Weights of a small image classifier: 0.848M parameters, norm batchnorm.
Rows from block 4, named by matrix and row number. Rows with one number belong to one channel. Each number is 128 + 24 x the weight over its row's rms, rounded and kept within 0 to 255. All counts start at 0. Numbers have three digits each. After the name is the row's rms in percent of the matrix's.
# convs0: expand pointwise conv (model.blocks.4.convs.0.weight, 320x80x1x1), inputs 0-79
# convs1: depthwise 5x5 conv (model.blocks.4.convs.1.weight, 320x1x5x5), a 5x5 kernel
# convs2: project pointwise conv (model.blocks.4.convs.2.weight, 80x320x1x1, transposed), outputs 0-79
convs0.15 108:160148126104197108141116102114098143166132133122086163125121127086126088098133132152143113147102100124152165164113154128158122129175132140129104108138118090119143125155146111148114175116130168111168104150115136113110118124135122069135120160
convs0.16 086:075107150140139164128118159134121088132146119131149090146071108134114126102152132144126124127132093159135071116102106126152139118117148117111137173171140108139112127146124145090135141141099089168089157087134139160134177134096100142129133103
convs0.18 104:083135118161098125139141092143099113108093147129140100164103112151148154101148156107143193083107145154127101113109118136108163100116122078139102095133125129139154166148136099139158131120169162141108147097135153108143110161143119138155140106
convs0.20 098:157090112099166134125127125096160135182117142096064155137127090113104107105179169136147095113152112099126098137143137078121119147128105102134131151131105109110153163164101094134126161131154142138141144138112123152114120108122146100141102153
convs0.21 082:111131165157152136121095130097110116131168134151137165086149148091161120101168092160110134144088138139140176174083130140122172133127116123101137149109164127133158117115146098130151134132131130114156085157155144162104131159139150104159113133
convs0.25 098:067150133142123134111152126121176145100109118154151089135113107154128138164096146134127171093150094124126096095154125143109104091087129115110158161131124191124102119120109135112156140164125135118084165106125151141133111118138119172131153115
convs0.27 101:123189131146137186127134105152132137129122138166095141122144098119106081142128121123140135112130110104105172144175130142151126164145138142166119140161090120079153119110114164163105160118163160144176127141108143106140102104121136116128155157
convs0.28 106:154112098127154126105101103095105131159123114119117147118109100108130129102139114103167117102145091150127139146116154127177114150125113105143103142119120071125184136120123096102110115049157146125152139140105110144130106148084111098164117158
convs0.30 100:138106138166120132076146157161138088156132149146124142059124128108157126130129076118123097127139165155120123117133142151130137146109120181077138111111131123104137057092125148125163112113124144127151115145118174091118147118148117114140116135
convs0.31 092:114136137130119099151158059148064120086065115129168127155158170115115116124100157099120133129092105091150139122101147085129155121118146106148116128139147134147108141099121139119136136125137118127145162125119066099165110117137129115123131124
convs0.32 090:101123145114132154135134090152141144117090172121101108175162182152086144139075122155140145094112113142161123160139117106150154117126144124171069157117131174085131115108152148138124153120135150140110139148150110138120123144130155119133163119
convs0.33 110:131137153136147121118152134073102150136186144085133122119094127114145140057147151134134117155099118138123121148013142126143110099144125114122130118134109125133127105184152130128152125143130142134116135128124140141130143108120107132147101134
convs0.35 092:117137144123135146110112096125145113114089114087128107148166200096115138200119139114127136097117071111133086138164105127143136151139137140157086136099152155137142102129107096121133138135133147099101136123147102114140161105130159149155156117
convs0.36 090:059109133131141161121135130155123101101116073128140083131085132125116172141135128103132141138098098126146142101122105134108148129106159113132137161162153143144147168112114150106124087117137164155110168118153108140165148113115103166127155082
convs0.37 100:126130156182116134090150150138141103107117120125152130108144134127118127139142114077095126124114140085083091141131112170079179135125103131067144097128121145122135114128113170123195103148163141126119128144150124111141127123168123111154102125
convs0.38 116:107178123159116157163126137149129124121156129205111145132134048143118119133113128134167142137145122124108139161158115146098128150126143094159117131162072112092131127122118130164101133122139112166135106130133186127123138150129151109142142140
convs0.39 104:121156133132116144124154128199125169128105145128131092126118156144099128180081126150143104132111071126129130100145154132189126111131135116111136179145103146099160126120143145135107129081155166127150147133128139112148101164093124124102104124
convs0.40 107:128125105122144113157120130178178153153091141159119115149153122128121121128113145147172134117167143115120110141188120109107088114133084101156140123109140155074117154141138132150081169128133129180140109146110127175126103092143145111125136130
convs0.41 095:146114116103109119134110105113157148129116155084129125138135166131087139166100143151136133098117099124154094105123091078155122135091127103134114157099179157116142141119120104101121132156124143113104163138160090183139122121130168176114115095
convs0.42 109:154176131117181126141149139066086141140147150132116160139104127084134090082157145158107136142085121124142153152075148158126145106133145138144104114126096077130135148155151128153144162127119109105131113145115140140105129130116122109146120174
convs0.43 105:156119139152178140120110142139115118160122130122070147128108093115135075141164106122150061132120113131132130160160121144145151166136116123144108135129136092114158133142126129126079132104149143167185109163131109144116118169138148105106140171
convs0.44 108:130086160088157155125115137081122142132161132139112128124095148091084087125163110162117093135111110157156140157091117111131107163122171116140131152148131079115146137115110131082114126128123080121115121156151088165124152115109106123135103152
convs0.45 103:159126078139131100122103132157167144159080120146110126145136091153118126164142168106163122122185141093131112115177124139136111147117100144166130113090124141078095148146139124127097133146155128180140148115092135130111097112117141119100137120
convs0.46 105:109106125108134125138134107101077148131143128084148127148092149117089121085146142112129141179108088153153132153039148108132139128136150118120154151130091092115140142190137141103124128103143146136118127130104110120133142128130090128171111125
convs0.49 101:137098104136082105106131131148151135129083123081135103135126148120120154134152120105117153127115143105153153111153073160098159137131096173134092112113157177138137155138113137116157108112168160091115175117118106123123129126121096156092118089
convs0.52 104:158096109111142082150110091169131142127066102134115112140162137124122156148117114097169126134144132102129149095137126086135121121121098098124137140132149131155087175085101085127096114119156132133165139118115083129129083146131102133092118121
convs0.53 106:144125169108150151137133106080051140134142141098124161116117145093128079085109107134113135134094122137146141157087122110139169155116167124135099134144136141122138146144138126127146139106158149094166124184148095130111158143107117122106129159
convs0.54 109:159094099121145091143118116144134144147120095122107119125152128139135147163148117114170124123140143098152138101154135108156094116124071074128158128084138116145123163115118042127078111128128126136140111106099100156126109170115129138109116124
convs0.55 105:110082124095138127120127160107168124137154068132148102142066096125133120094137161111111122148157116150138102105117100142108092138102102116132179135143143076144115108162142102122124131124085129155096126104126169141123145112097098153123139140
convs0.56 087:140107132149138155079166176099158112114157134109120145075134144133119107126153119114066143119162155109112128135136109151093153134151122137105122125155119126115131077114072147157170118144142126113126090139187119116125150119143147140165133129
convs0.57 116:121139098138105124136140124153120124094109111148164098148132108194090154142090129119155151169121096127124137096123145129162126115122125123128139186119120158132105142125119120100127130116182135162118189130086116127189092109128118141105102112
convs0.58 106:135137095142132129128161165082158107160146103135130125103111063147139098092191160144117124113171140115090107149158120158073117122141104105106152128150120087141139114170106152145116103136135114134121111100162161132128107134138134125147143135
convs0.59 094:119140137112110129110156206098114142152149114080151124127122118127093136134188151100121128160154139104116129101133111151117092143162116150157177109146105075109128118144130155129152107120130116136116129082159144102134148110127081166146126123
convs0.60 104:098088110152091122126092128122159090130144100167111123111107084128128141112150175127134123092158142115111084117136083106130138189104119103168156106149127118142145154128092129099124115133110115162088111076156144132140137146136134135156151128
convs0.62 087:134156123128121147138159159103126123160149146090125166147093144110122108139143080113121111133145149098130138127168117154150141140183139164123134110162129087115166092137112169152131119100174127155126104158141114070120171125138105138137141168
convs0.64 117:136144100055137078132137107132102140131101130084154131210125168117101142113118124099161136135114101141186148112126105129135107100108131137161125108101126111128130152139173098118102142121144158118123145127125103117154106152099108126131106123
convs0.65 107:134140109116144111131100118148096165101137144103130123174070123127113114085133153118125156141096155144156122135073116128129102079126133124150134123145110119128157127156189118139184166140070129111098135107098158126121139130101146123142097133
convs0.67 088:129123133129086121090116152181162137103130125155144142096139126143154140138154113150136114137140144150106132105106110197070137145127110182110115124104146153100150114133133126111189100130086131099107110113129150142125147098156119132131074121
convs0.68 105:106127113112128125106170141113135150117130128060160099135126147104131166096176109094090134134134140140125150094113108166085104088142123167132138110127122144160124130149148140138173120169115164088100142118124114118135143099128101171138109092
convs0.69 103:107072127121097114142140112102139096142098085142158138143134116100124126124187166079121119119107145132150115127097092122115124142129112111169125128132132093134130150124146103092114138147159099144093169128123122123117132085148115154208119117
convs0.71 107:115139103129125125153103109162146165134101117168147113171127098168133117123132171141197122134149128127131119109139148106135112123103107067162140173105102147105112172123132101103112144101149129164118160107086134157142091154132126105126120137
convs0.72 110:170123115148127130090150143128146101164130145135126150044146141106130127140119096146097103138147178139108126124143148160119142139122130173085131125131129121130142050096096151126174116150131141129135107152137138100101145119177128129116118133
convs0.73 103:111107136108121130119163134124115117108107082096175079140136164117116134121152119091105166142102096135138148082121108129123145111115150129131124127142182104176133148116130132110111089117152130103113185124116082128154095124084088140102123107
convs0.74 091:145120109108149111122150159108144135132091126093117114147161144118111128157113100089103126148115141094149191140144127099079087158118131134174146103087132134097114132149122172169111148145141094108111102136136105131106108091152139159082130126
convs0.75 108:131194140136132136108147112133167114123116147117115123105132121134154132144088132154117146095155159112083087131148157104127100135171131153119100116125093165116109108135126146169145129148137165125129127142134186093132114120158201116127160148
convs0.76 096:139088147079131124088131161139147135131167129124149114139084164118099135124124123128131088142099143155172104116109086162132128191126154149114131128157149120121108106102142120101115117131094135147129129146148128127101194094116083148149096117
convs0.78 094:119150163127124169128133113166119114112115108224110114098150077123181100140129119182117116108140112136111117148144143133136139153111142115126107124142133093116143135104088158144106149098123085112148091113138147115124113152119126134113173136
convs0.79 106:142085101117124122135126124138085135151109142083128124184087127108111130106140134064159128145101137111187135124107097149143106107136120116137123123123145090138178143141134107125130120086130160116153143114089103113119139109088064121141116132
convs0.80 108:155124123115172105127150134097099155146129149094127181123122128121121115066130156151114140152081122131128162153061146143131135107182135117138122133126089112137137116150167132153160141123107123109148103146114142107102124119123096106143069157
convs0.81 087:106069116114141117102135171091131109128162108134147131122104141115112119118151141138089123147130119180157104127088085117122141158101172142154153130177126089112122133156121140083125129113101100140083105106129135169120152137090122154162117140
convs0.82 098:108114106153109108130167152121139113106143131112169107139112108171092167119119182095118168143135100103091121115113127138118121116153135144109154133144110168126099115159154159141143102177158135118107175118101132076169136132126111161130104104
convs0.83 104:159134130143163123136130134141101129168154127148104154130089100114137111095151102115154080157100122150131146150121123152150141147133127122159140116127084076120159140137153144139126153104122151158178104148127156109092135131128134061159109183
convs0.84 118:132109141054123118139104118154108173122116130108145130186134161109119136114132126108153121133095133146174161115117100095127107131121129142155135157129171121126136159122156123109116129096093100111142137123114095159123130148056089135085103134
convs0.87 108:114106125085126102135137101130109153135092102089147098168114148134083139112160130075138149156096122141164152114104066144122160139145138135144147123140148111124146146130159118114133116120124144079107138102118117108136115126068091111138083096
convs0.88 104:156094135103125104110158143087130126128150125047146138120130147111071129112163144127119139135128130094114145154078083139140098102165131143139123157100144127149108122166134124105170136150123124077115135113109111115110142083134121152146094143
convs0.89 097:143145145088138137123121161109122139160168137125109145103124110073113097116130089100101091170143142140147120188131134121130103170116131154142115102136101108114137123126156148152104156098140143153160086193142139136091131134146128105145143164
convs0.92 101:129124083137100101120142173151144088139093110094126101085137136118144177140159101100112123166141152112115135097163123154087148120150084155124153083091130141110134104095133148146144117139120122115119085106141146076133129128158119138123121092
convs0.93 105:108144160147125181144117113124141128121143157160140132175084113131110147126124175114148136115132133125128118152089110135114156147151173116147111158161091164107121172167126127115172165143152136151120166142116163149139139107143110128193115131
convs0.95 096:107101140143130085133118111126116123121115125072157091152144189146103142153120107108128167116135103149123111092112136107146147130090134098105137121105136149192132141106128087122149103125151118110133147119145090105176123179086111125095134115
convs0.96 105:168138115105144113184109123139114136167126094141084128115113139118128123121155160131166093164111124144176134132141130125155156132156119104169098108098131088115155178140152108126081132107161141153156137138143141125099135108125118067138098134
convs0.97 104:146105102089133092122120125137132151140097121119105136104151124114092127166100066131142111115154148126155115105165135072152090127099102087106153135080156122137127142092084087116103118126146127135143118118136123119130087155103163126087132140
convs0.99 082:064130128113117164091114171114167139130134101127155110128088114132115143137142140120154139130112097169125096133113126129117120134116154117097147156148138104125159136158173154087139110091103121161083117099126151144135156139087098167166099111
convs0.100 100:169134134094123097132130135109121138142126150081126135095156161098173137109124095139124116131129160167134176141103173152133107112106127144121166117091130094146134102107153120130130133093069090090144076161108124090108127134121124126105122146
convs0.101 097:124118128153107126120119166147165161129124126107138141104085146116133141115148156114114156121158173129120116116129129169061128116148076157108128111119112157121115111147112133157188157189118120127116166120125155133126144084165104151154100130
convs0.102 102:163108127099115119098160117112136131143110143073118126158137189096091109165130129101107162088140136131152115132140099101126095146115155145149136139120148151085103105160142151123135175164147134128096146130136096143133153101149133174171129136
convs0.103 093:110081100154138129127099117144142129131129088147143114126098147113141141123140102117170076153148120134140150115092128144180135164128119154131124161157156098129139140109137131088127117086096104181121136130108112180151135142097072110130087121
convs0.104 104:152111125136165141140105123133094122176121121114091154142101089107114093105151137098145119134134099120117091131140116149137172174146104114123099144129110097116174138128117122146115128083172156182201119144140140133117126136106101116113121162
convs1.15 098:152131142149082133143120125086179122120118102147115132137089126115151134078
convs1.16 099:115094146088129144144120150120115110117107082125104165145085153165150138117
convs1.18 106:076129119110089096123093130092108150134147081108127127141156129107121116154
convs1.20 088:085115087103078121129125126143081145154108111112153106121108097119112120112
convs1.21 091:130110153139107134148087091082138115087083120145147090132145149132113134136
convs1.25 105:141151140128140132124170115120160116126084076156117101074129115122127117102
convs1.27 103:157170162120090125119150109077143139133153125147135116127119126132098079102
convs1.28 102:156123124158119168125121110143124107141115179139135094118158098093087104108
convs1.30 092:094093121137162096127146148155130102127117160120124157142168115136182150139
convs1.31 098:127104111079085133132132099098172153121127103104145145162136135097124099124
convs1.32 090:128121131125130123098132174160146094119090108111168104089119171116137123155
convs1.33 114:072124124110092106108140115086124135140140118101127122112117093134141085085
convs1.35 097:119154102167139107111144095139142106105148151169131113115082088094121132127
convs1.36 097:152148105160088142124124163104145153114101101090133117108096083121128128103
convs1.37 103:140100137127090090090125109120086090127123122120108141120102154103096102097
convs1.38 110:133141147146092142141121114094159113129122085182103137157106164138141158127
convs1.39 101:071089117140115133132132155116146152110139126089094124152122156154157158109
convs1.40 098:170118106108167142095111128145147119113115148114091105139163155149119153171
convs1.41 103:099103135157160129105150143117116084087083119144150127103128108104142100107
convs1.42 103:138079098098094143102143112111149133121139102161144140104127158120133152176
convs1.43 098:103089112131101139120116156118120124131130158174141147174167131135162143093
convs1.44 102:091133153154121096104143116075099128138093088149139145126151130158152132145
convs1.45 102:164125116114093180156143106133181143111143148133152118148121103112117121094
convs1.46 090:104104109088080126128127147132084132121115094143107110137120081107142111098
convs1.49 099:139113102169152132108102149160126094132098149133141128102095166083145121113
convs1.52 098:158147125192167126106118115097134116126113106167148136121105106095111132104
convs1.53 103:169143161132153110111153106112129114155098129157146137093105148132131099075
convs1.54 101:127138155177146107098136124121094088101135119157104146162147149092104138134
convs1.55 099:150103105106152113138150116115118156136107097155130136148103183153155133083
convs1.56 107:116132116144125080104124128100117131125131107095099151149095138077103093097
convs1.57 110:151154113133133146152139144158139180148133132139161162156161157149141163152
convs1.58 100:153163154130142125113074129154101091105160094120137157110143151155122114132
convs1.59 104:142113124144106108103142096122083103130137146089100163121136077116158145145
convs1.60 093:145128119099143150110086080145134154121095136125141187150162133128128126152
convs1.62 095:083121153120176081090145125157123114112115144131093150132139125113158137105
convs1.64 111:159151131163179154113115141148171122140123125156114146151139164144150130165
convs1.65 108:128177166105144127163127106099157156126121092114138118098121110093103113148
convs1.67 095:165155102118146109112131109141084117127117133105096095147153086095104146148
convs1.68 110:144179183155146142154144140098125136136110121149139124143144167129144171122
convs1.69 105:089120144134169089106106130118124157156099132089120111132150087102114112151
convs1.71 096:133148089098111141096112113122174112088129135142130116118162159164149153154
convs1.72 107:174141106111120190108127156139177142129123140153126138117136158164125140131
convs1.73 096:103095115123129100120103104102090120110119107089139093128099096102118094098
convs1.74 106:077130147139149114105135154130128098128132126083094102114159113105085102139
convs1.75 099:099103100123098114113123100109117145145164119103112153157093102137136135072
convs1.76 105:122106139123120125112116139168129099150140169075101130151150069123135116114
convs1.78 101:082091144167108091126142155143140129104111142141092126138137110153125172105
convs1.79 100:153123125153159141126128114127119103093119122155110093093119177129124137188
convs1.80 099:084112146173167128136132136147098118135112161089128153132143090091126122118
convs1.81 100:131123119125119119096134155118090121124128144079127115120155070097144146176
convs1.82 113:127129157121138133118122136151101107137097129079130135078117064114127099142
convs1.83 114:127159169157094106141141110100150138132132144109111109142160104105094083107
convs1.84 108:091106118108096117110110110097095119117110100094135123115096080127097104109
convs1.87 110:086099120097098109126115124100116141127120110093122109122093083114110118081
convs1.88 102:171149127097093148128097114121100125114127165102095135108161094121139162136
convs1.89 092:163135129151165157113132140103164116122099129170127120135163176154156133142
convs1.92 113:089121169147104114138126150093112121107130108104107133093113101111115092081
convs1.93 093:092094126133153142102121087113145156173145110087101103108131126145160129134
convs1.95 105:095135152130158155107127149137139139089141130152084067130149100111117145134
convs1.96 100:132145127118162084090116134157112137122111110079085138131130112150163124161
convs1.97 101:132109130150160108090163151134122112107114144170142123125171119101083098139
convs1.99 096:153111115091060129137110123093137121102120111141151125134084136156120097132
convs1.100 099:089095108105098094137106128113118139109130092111117116109130082133099111084
convs1.101 112:125161111115067119122137099105122128124111105131114128095079147157138126087
convs1.102 106:090133173149176091107126124145151130126130110119131090097105129125116112169
convs1.103 093:095117109151156119102124126147073129126117179120142125152126108109138094087
convs1.104 093:112086097085138102077088129123137123107149131153142128142161164127116129139
convs2.15 110:153118122111135122160107070139141172172114103094102155166105106098101110114101117112139090177134118153138095141107099128107138130114075121159112146133142118155138118105105092132146112129136102133123156149146173120112099125120097095079132140
convs2.16 075:141123129154147126113101105184153113103091131101151119144099145144175112127114131119097139122132154119136140121158147096166127116115136135139104146106188120101133124130104090084101131119122158115114113162166109129150171147155171062137105116
convs2.18 099:139121120102150118167141138060136125122116140111123135131124102135142108131149190140118158106122089083130114134147137070122091089106129086156139131133116157118144141181124150150093142126164137116137167114114129171146118141103084111127155132
convs2.20 110:086118148150095124121145087156079121105101115108158093137145108168118146144141151112135161113122083100107140098126107133169138109109164151115145139126120120142169162166134142089149171093137132110116117102128104091156152123136111151140090101
convs2.21 062:112143120113156164125133127100115137135096129079119147158152147142138094141083192099121150104156126140139074116146111077180138164141174087148124171109124133105142130128116134137125115127176149099111130126150154135118128120093149125146147138
convs2.25 068:148122086119124141180112081138118146146104147120098135143156098155169105126100120138151124117145130078143144122125141161126152120164078109150113145153110173108168122094131117154154116165143142125128166155140165116137091157142167118127160145
convs2.27 113:130098164140185150139183123121084121096116152133127110111112103110109115082146160130107155110094090096137141149101089100123127112102134113161160141174131127186151162145103135130122108139165118128095091142162123131131131132127135134106116133
convs2.28 105:154159109069157151141131120131141171163159100116113177166124117121091094112121113153123085132124139160155083123119122117077123151102115118138111161106158158118144132092148104110155128122122114103141179148114142160124104118124127108097109106
convs2.30 091:138055102151141145183095119112128152150151123140110139180076113105136134101136154112154136133103121127141125165147127085151074145162108083149107145144131106133141174150126119143116144108143098142114126145136140126116126105116125100123164164
convs2.31 069:154086135147108095125104138089110090130128138117160115136116109092182111135166157132093164112095145113107125116081164169129133092111106152138124089116147123127093142130095121123138105150094113143121173152107127103160129147169106114114102111
convs2.32 067:123140087129143082136131111179107140137133086140149129110134102121112125100079103127104125126138158176112096099136130103101104111089106129101166160159128126099160136098177122129145151111163132085135112107114136126117125191147133141097133125
convs2.33 138:122104175147130106103148137145110105117150118139139119113110119108134137119125143104119118102074120135115173158102144100157156130118177141104133107155117081169117124175105157120106159117118094167088086118156095105138173104141149142147107139
convs2.35 075:113148120167111167123173124148108140104136138126138130072144102158136107138121136111149105134124134151122091143161120131120097176130115094166103053096109107164159159146132122139125144093100128105117099106140145084111133138138114142088107149
convs2.36 076:124156116103160154093102140114121135132135130101132120155147165101110070153097154146079109114117098125143119161101174154142116133130143162094096092134162128130135130138159131137112149099100113120180130106133118163131147159068138159116133142
convs2.37 102:130101149153165159114128134100127124164157179107139141138094113103108129090119115090132119148121128094129130171098094142147138154117132125122116116146089106147143118162089140155130114143159175170160099155145159146107161126137136114159182158
convs2.38 109:109115128144123160119145148142116104090169152122147109111129138097092162106103108106117155118106128115131176121119109129150145115127162154111134128186103113142101100120123156123131110167134175132106092151176109108128148096179164145175141144
convs2.39 111:075126126143145123112107131120127112108171087163134093141126171141105114157119143138107100132104102134127152135099122124140180166105143169112105134154191095123132154147109132100132120114117095128126120113142101179144175139077133148116134105
convs2.40 112:139166124086115119118077163114186131172143126136111133154107108127154133151108160107144136114169128146121124116168136146096102120129123127135114099131123113124077083163112149149127103147129117169146124083134137138121123164116100115191159112
convs2.41 076:106098135118131138147158106204098139090071137166139126132159088164148122127130138160146108131140115111121131126150129156127153133135123105145137097098091099146149151124159113117080161091105149151147101140139118104130115133131150153140077153
convs2.42 141:134131102100130125169088089115114145143103102098089145160139154109113108128129129100122148162144147136142103099117087144129143142150103145161102163104159167117163144110133057142157094127140144094137177122107153095126103136124112125102120113
convs2.43 103:160145103128148130154108132148167137152144115118103164127100157096129113098120107140114119141109177139138101153121127094112097126128107132125107124113155159143085123085132119134087111164101095142069154162155136124102101078149155111086107142
convs2.44 105:167143108108106099132101098158132139133096076119102150139135106114177143158124127089157136132142158121138146114172126157157121132164101154172093081105136121121131119099140149135120155089127108151129150124139147058119114097160141118136121134
convs2.45 098:161179118103123124146127135122179145175111072140109131151133100131116133128136177142158115099155143148128123134189143085056114137110113120154174131121157131111118115125103169140145114117128100131098117117114141162153113140132125131101144116
convs2.46 124:108128163132127138102138141119116105106134130141136110113104136130105137131145142134089136105070109142116161136104144089157120126123192151089122138163155096148114132176118150103124174103110123138103079119158083132140179112111156156154096128
convs2.49 114:091110137103129098119121135140105119098126089116145111133102131155141134128137164097132134135113120139068149112128115126164154160105155121127130150110149093156184176128093102123151144104164143108108094110145101102109169173102081152141117114
convs2.52 118:104180146132080089127119128142124115135112084148152103125172096184132137141143144150143132125154125132071112080152172127096165125119137149111118128095133119118141162131108141115149126116133108142131149107103117117171105173143131115104119079
convs2.53 110:153155095053130083128122118125154157134102087097121135135135128104114128147125159067127150126165145121118138104167112115094099153147106146192141110107159146108119118109140120158132116151162102104120152101131143105139094109137128130126152110
convs2.54 096:129159095085104074136118131144141118171111126135129122145134113151164127119136162145139156134138145173108104104152158102070150110100128104127129161099096149104119133122140122128126100128190113121140181108096151116130098156165127108129158107
convs2.55 092:118146153152142129099107153113142096108121124135146115130125180105164084110144135164060117125100158156152127127102150121139138120124159171106091152128218151129121102137116110101135139147116137099143126151140106129150164111145145142127116112
convs2.56 076:150100159119152173129115126117139128135145146106107149140114105080104127100109125071124110127134123085128112148115083170147119188144119156130122100145137112113136089151091129151121142158134172160153105157134138151077159125126115128172133149
convs2.57 115:127113123127153177144109124123134131141167143160134139143110169109108124081069099152108092158121164160150164136091167136123112162152144150110101138150121106093124111152128113122132154159133154143148134172127106132128161095170163113137137156
convs2.58 098:142191133112113092108138194142175114157147105131146121105123140111114132136167129116094100124108146129129144141147141129084106144135121175096142079138160131095083111142108148110139148154096083132111101117142121144104153142133155148124096117
convs2.59 094:167117122171121124179157128150123129153135150142129157133105080127115158083129106140164119161121161120102113147133130112129129090116112079107152135168076124137114127118140140171143128149148142145119109140101173122123101121154159072093109142
convs2.60 094:150189138118118109120131173125166103156146124119158136109144089112150138118160171148076132134137150156097136123149132103110088092135120133107156128100170117083107110132103131116124147146136118133123086117154110124141158106184152140131084113
convs2.62 090:120071109180149132181121142157154148126147128152112144156097118143135139121140164125127149105105129135112105158160111077145090106107087067137131148118126132129119165175121103143093104140112099129101104142152149154133124150105144098123135141
convs2.64 113:130121104105137138151096081137121153144114118126108147158130130135075103137102112106175060163161130106143139114091106125133138141172108133147093136114139120092172143117116103132164153129142135125176151156075141151109119129146145104122127157
convs2.65 112:100103139128131121148137113112092110099138101147149122130112159088103124135136147110117139132077110131151159146106103127125199130083143150146109159143164096176170171115133106129146124128132098101099115130140100142103138175100079134134124117
convs2.67 076:110112137109136149163160103091115149105092120085098138151093151137076123136137116088146118133115093140187126118092159130158114121150134090144176137148114099151136141161158147128117143122166132116135162132106141088113097099117129118112164149
convs2.68 079:108137134146130178127112104159107157127117082107135128132127158144122099120112123128117100139103132122168098112077122108126128140149128174126090145122168086148161148132154143085108161078088111110107135144107107124101153157119079161150125147
convs2.69 097:141143130134111162166168129164162150164098122124108146141138092135113152093125147113171152117162137103134081140157126087105137162106097084153161112126100078162126135130167137144100151129117134144103106094136149134109088115126153119117134150
convs2.71 106:131165126104076136119099145129188138159141083108111119154117134126131150179143149093132115124149137150122110084144142130100126159171114143108109109136150117119095102149093132106164137128081102131110143069109123144129151165125106151161121128
convs2.72 108:152116128112164107162097099125124162147141154135091162176100136090141087102104170121133110145119129130133133154106101076154158139152130095148078159155130109129133131143103082151122143150150126154118114149132146146081129134119143085124125158
convs2.73 101:166128108111138144167118125114168161157133143163082160138117131128130112125127136150133099125159139119141101145141128149085127115132088085161115130111099158099096119108139125182119117148098137143149162142124189156109087176103139101111134149
convs2.74 083:102141120118137122160112131149137140132160104157139157137128148152104110120153144162107099106088111108113101155128125117121156108123127085106110179117158153124153175121075092130144170141106141079122143150150124153123134195106156118140105159
convs2.75 122:114123134126142138142157100064128129085104141153128136100170163134093097142138148177078153123111125087137129135121114140112115109089142133134141135147132172140137172139148136147146137177126135065125118125115131166143130129102140147089098159
convs2.76 097:118120131165106151167124130160149148155160139158135152156084079143147168105152153127171121136131121135094099150155128121131131129137129069127124111103093074145112145195101138141123151110103124183115093128129144134117142129125119104134119140
convs2.78 087:093128145133137141131126120134130123132131108191131133105133156104080123123161143176126128114098098143115107156135093107093176155092128126122115128138174097166136168128106150093120126125119086133104085135121106153128153126085163151094092138
convs2.79 138:125146163089122112153162082135089134103107122112127150123141153144076111109147101162106118151120128116141115123081088129127148100101131124110131181113124168127172155126121110102178148142126136063143140134094106127128130124121131142100086138
convs2.80 117:133106078128138125152118108133097152158123144098101145151093109119114125102138133108156161171138134145127096137116104117099131102098110105142118162108099129161177158107148085163165106122125106080125155125121166113094095139108086122089128130
convs2.81 082:136153126131130113150135128163153122193133144142142152130146100132091161106125137108149130146124155113120127136171142081129132167163126105131145110128120086106141144157114134132107170102153124143097080117133119140108152106186198107151104119
convs2.82 080:138141136155116137128138138100098123111165107181110135093135111108204112109134148138139114115122137093115154134152185165129094142168110113150131083100129105116143163109174139155090082102128107153121127129139136114119088137113135118122106138
convs2.83 132:164099082119133099151143119145143161147118111151118173136127102104132104098104121124142085153132167154140117154111094138088154151099087125181117141104137102166129144070121113151123104139133093137118150160140159140096109123124115127082133137
convs2.84 139:162156102113129151155104145132172159159129154088092154135138098115156132137114148087158099122186134125139101131166129143126107131170082118148125096103110122081091096113142134144117138114103128168154138124126164102123090111125114100134148145
convs2.87 125:164149091098122137161100121119167153159117124117112141149143116124117131137113112096155115141174144114149112124148117166106111107169082110161125107099113149088100112100147105160145108146106145150169185128091166126124081125112117107124149133
convs2.88 114:136107135134136137161106111133086145133148116092122150174081150105101128097144113107130126174078143113136146140073094136143130122153129136125114136153115113173166166160141106128151128101153095126115142164108107109111152116134066090122123141
convs2.89 069:150138103100157105131139126138133163132169105146108153145098159099132103139086129117100120155116170129161167140099129129126118132138122135144101123192138165131119141132101092133117107162135154136089130184191129159107131153127101114147135162
convs2.92 116:122153147128115165105140110151141129117153096114135142118132147115064156160103088070128093141125116094120138130135086180143110173160119158138128076134141149101133101130119134128147148137098156121134141145125122114115161095152145174160104140
convs2.93 095:159120122105137178152124098130173138142092171115075168143107119123120104125132149131147118118155152128113122151124093087122129140167159139163110139132111140115103109122149159157111171157148138159121121163149153118076127094154167131144118164
convs2.95 087:099106146136071136146129104165094090119151110130161117134175082146122143091112128154154131156114129127068138082100116143163151133146147143112132124107111121127144151126106117091142139129141140136149109120107098094123156098186127168130104117
convs2.96 097:142132060118124135144087124125171172187140123125094145144120126136137116108139150128159146179141160132119097124108132145074117114136107094112124135121095139106121117105129109137159088113137144104145149129096172122092093158136114089140152147
convs2.97 111:142158114080104051144120126136150131176118094172116126152134097169110126141142156165124129132108137118100098098142137086069135112110096101126144135084143139113118149104127106143119115159153108126121154125104120156122103156138144110118121095
convs2.99 060:131180101120146109150105135120164105118128125108118131137122163114165078163131121114101116119133135134116134138104124163107126110125115155117108143167178174081121123156112096108168157131143161115154174132128100163177135119136107121140176153
convs2.100 161:097124171150105120101159152143125091115142115161157106104133117146126156139135141132113140103112113143106150114129148139149167120099174142081153124141134109126104130172097161088132171118136126155090097109148091125158172102147165153151098106
convs2.101 094:113129153116121169122118104105090138118092113102146095184137138146110099128107132151138163125086080137130152118117151078153108132106169131108131174150120138167147148120133126105154094124170128119149182125114102152158123099122090132125133102
convs2.102 093:122125104132154177150132136157139170143121092157106154143104111122088096099132126144135123140128149157145108152134151104112101175132121106142126170106161099185159136112142097130108141112075084121072135141142117135102111139111138132115127171
convs2.103 075:121104124162123174119095121123126101152136170095126121161125057170169139102154155136133145110109146124097113123130133134108159099135125108106105124131086092134111158142158141106079096112163135145136163115169148123157140109153116090124141118
convs2.104 105:178152117142154140147094135106148142131165107151101188152118183101144089113100108136100118163108173164161140138099147138125088150153127140128105145116148149140102131091137096122121108139094093125106142158132142112091127125124130114120116170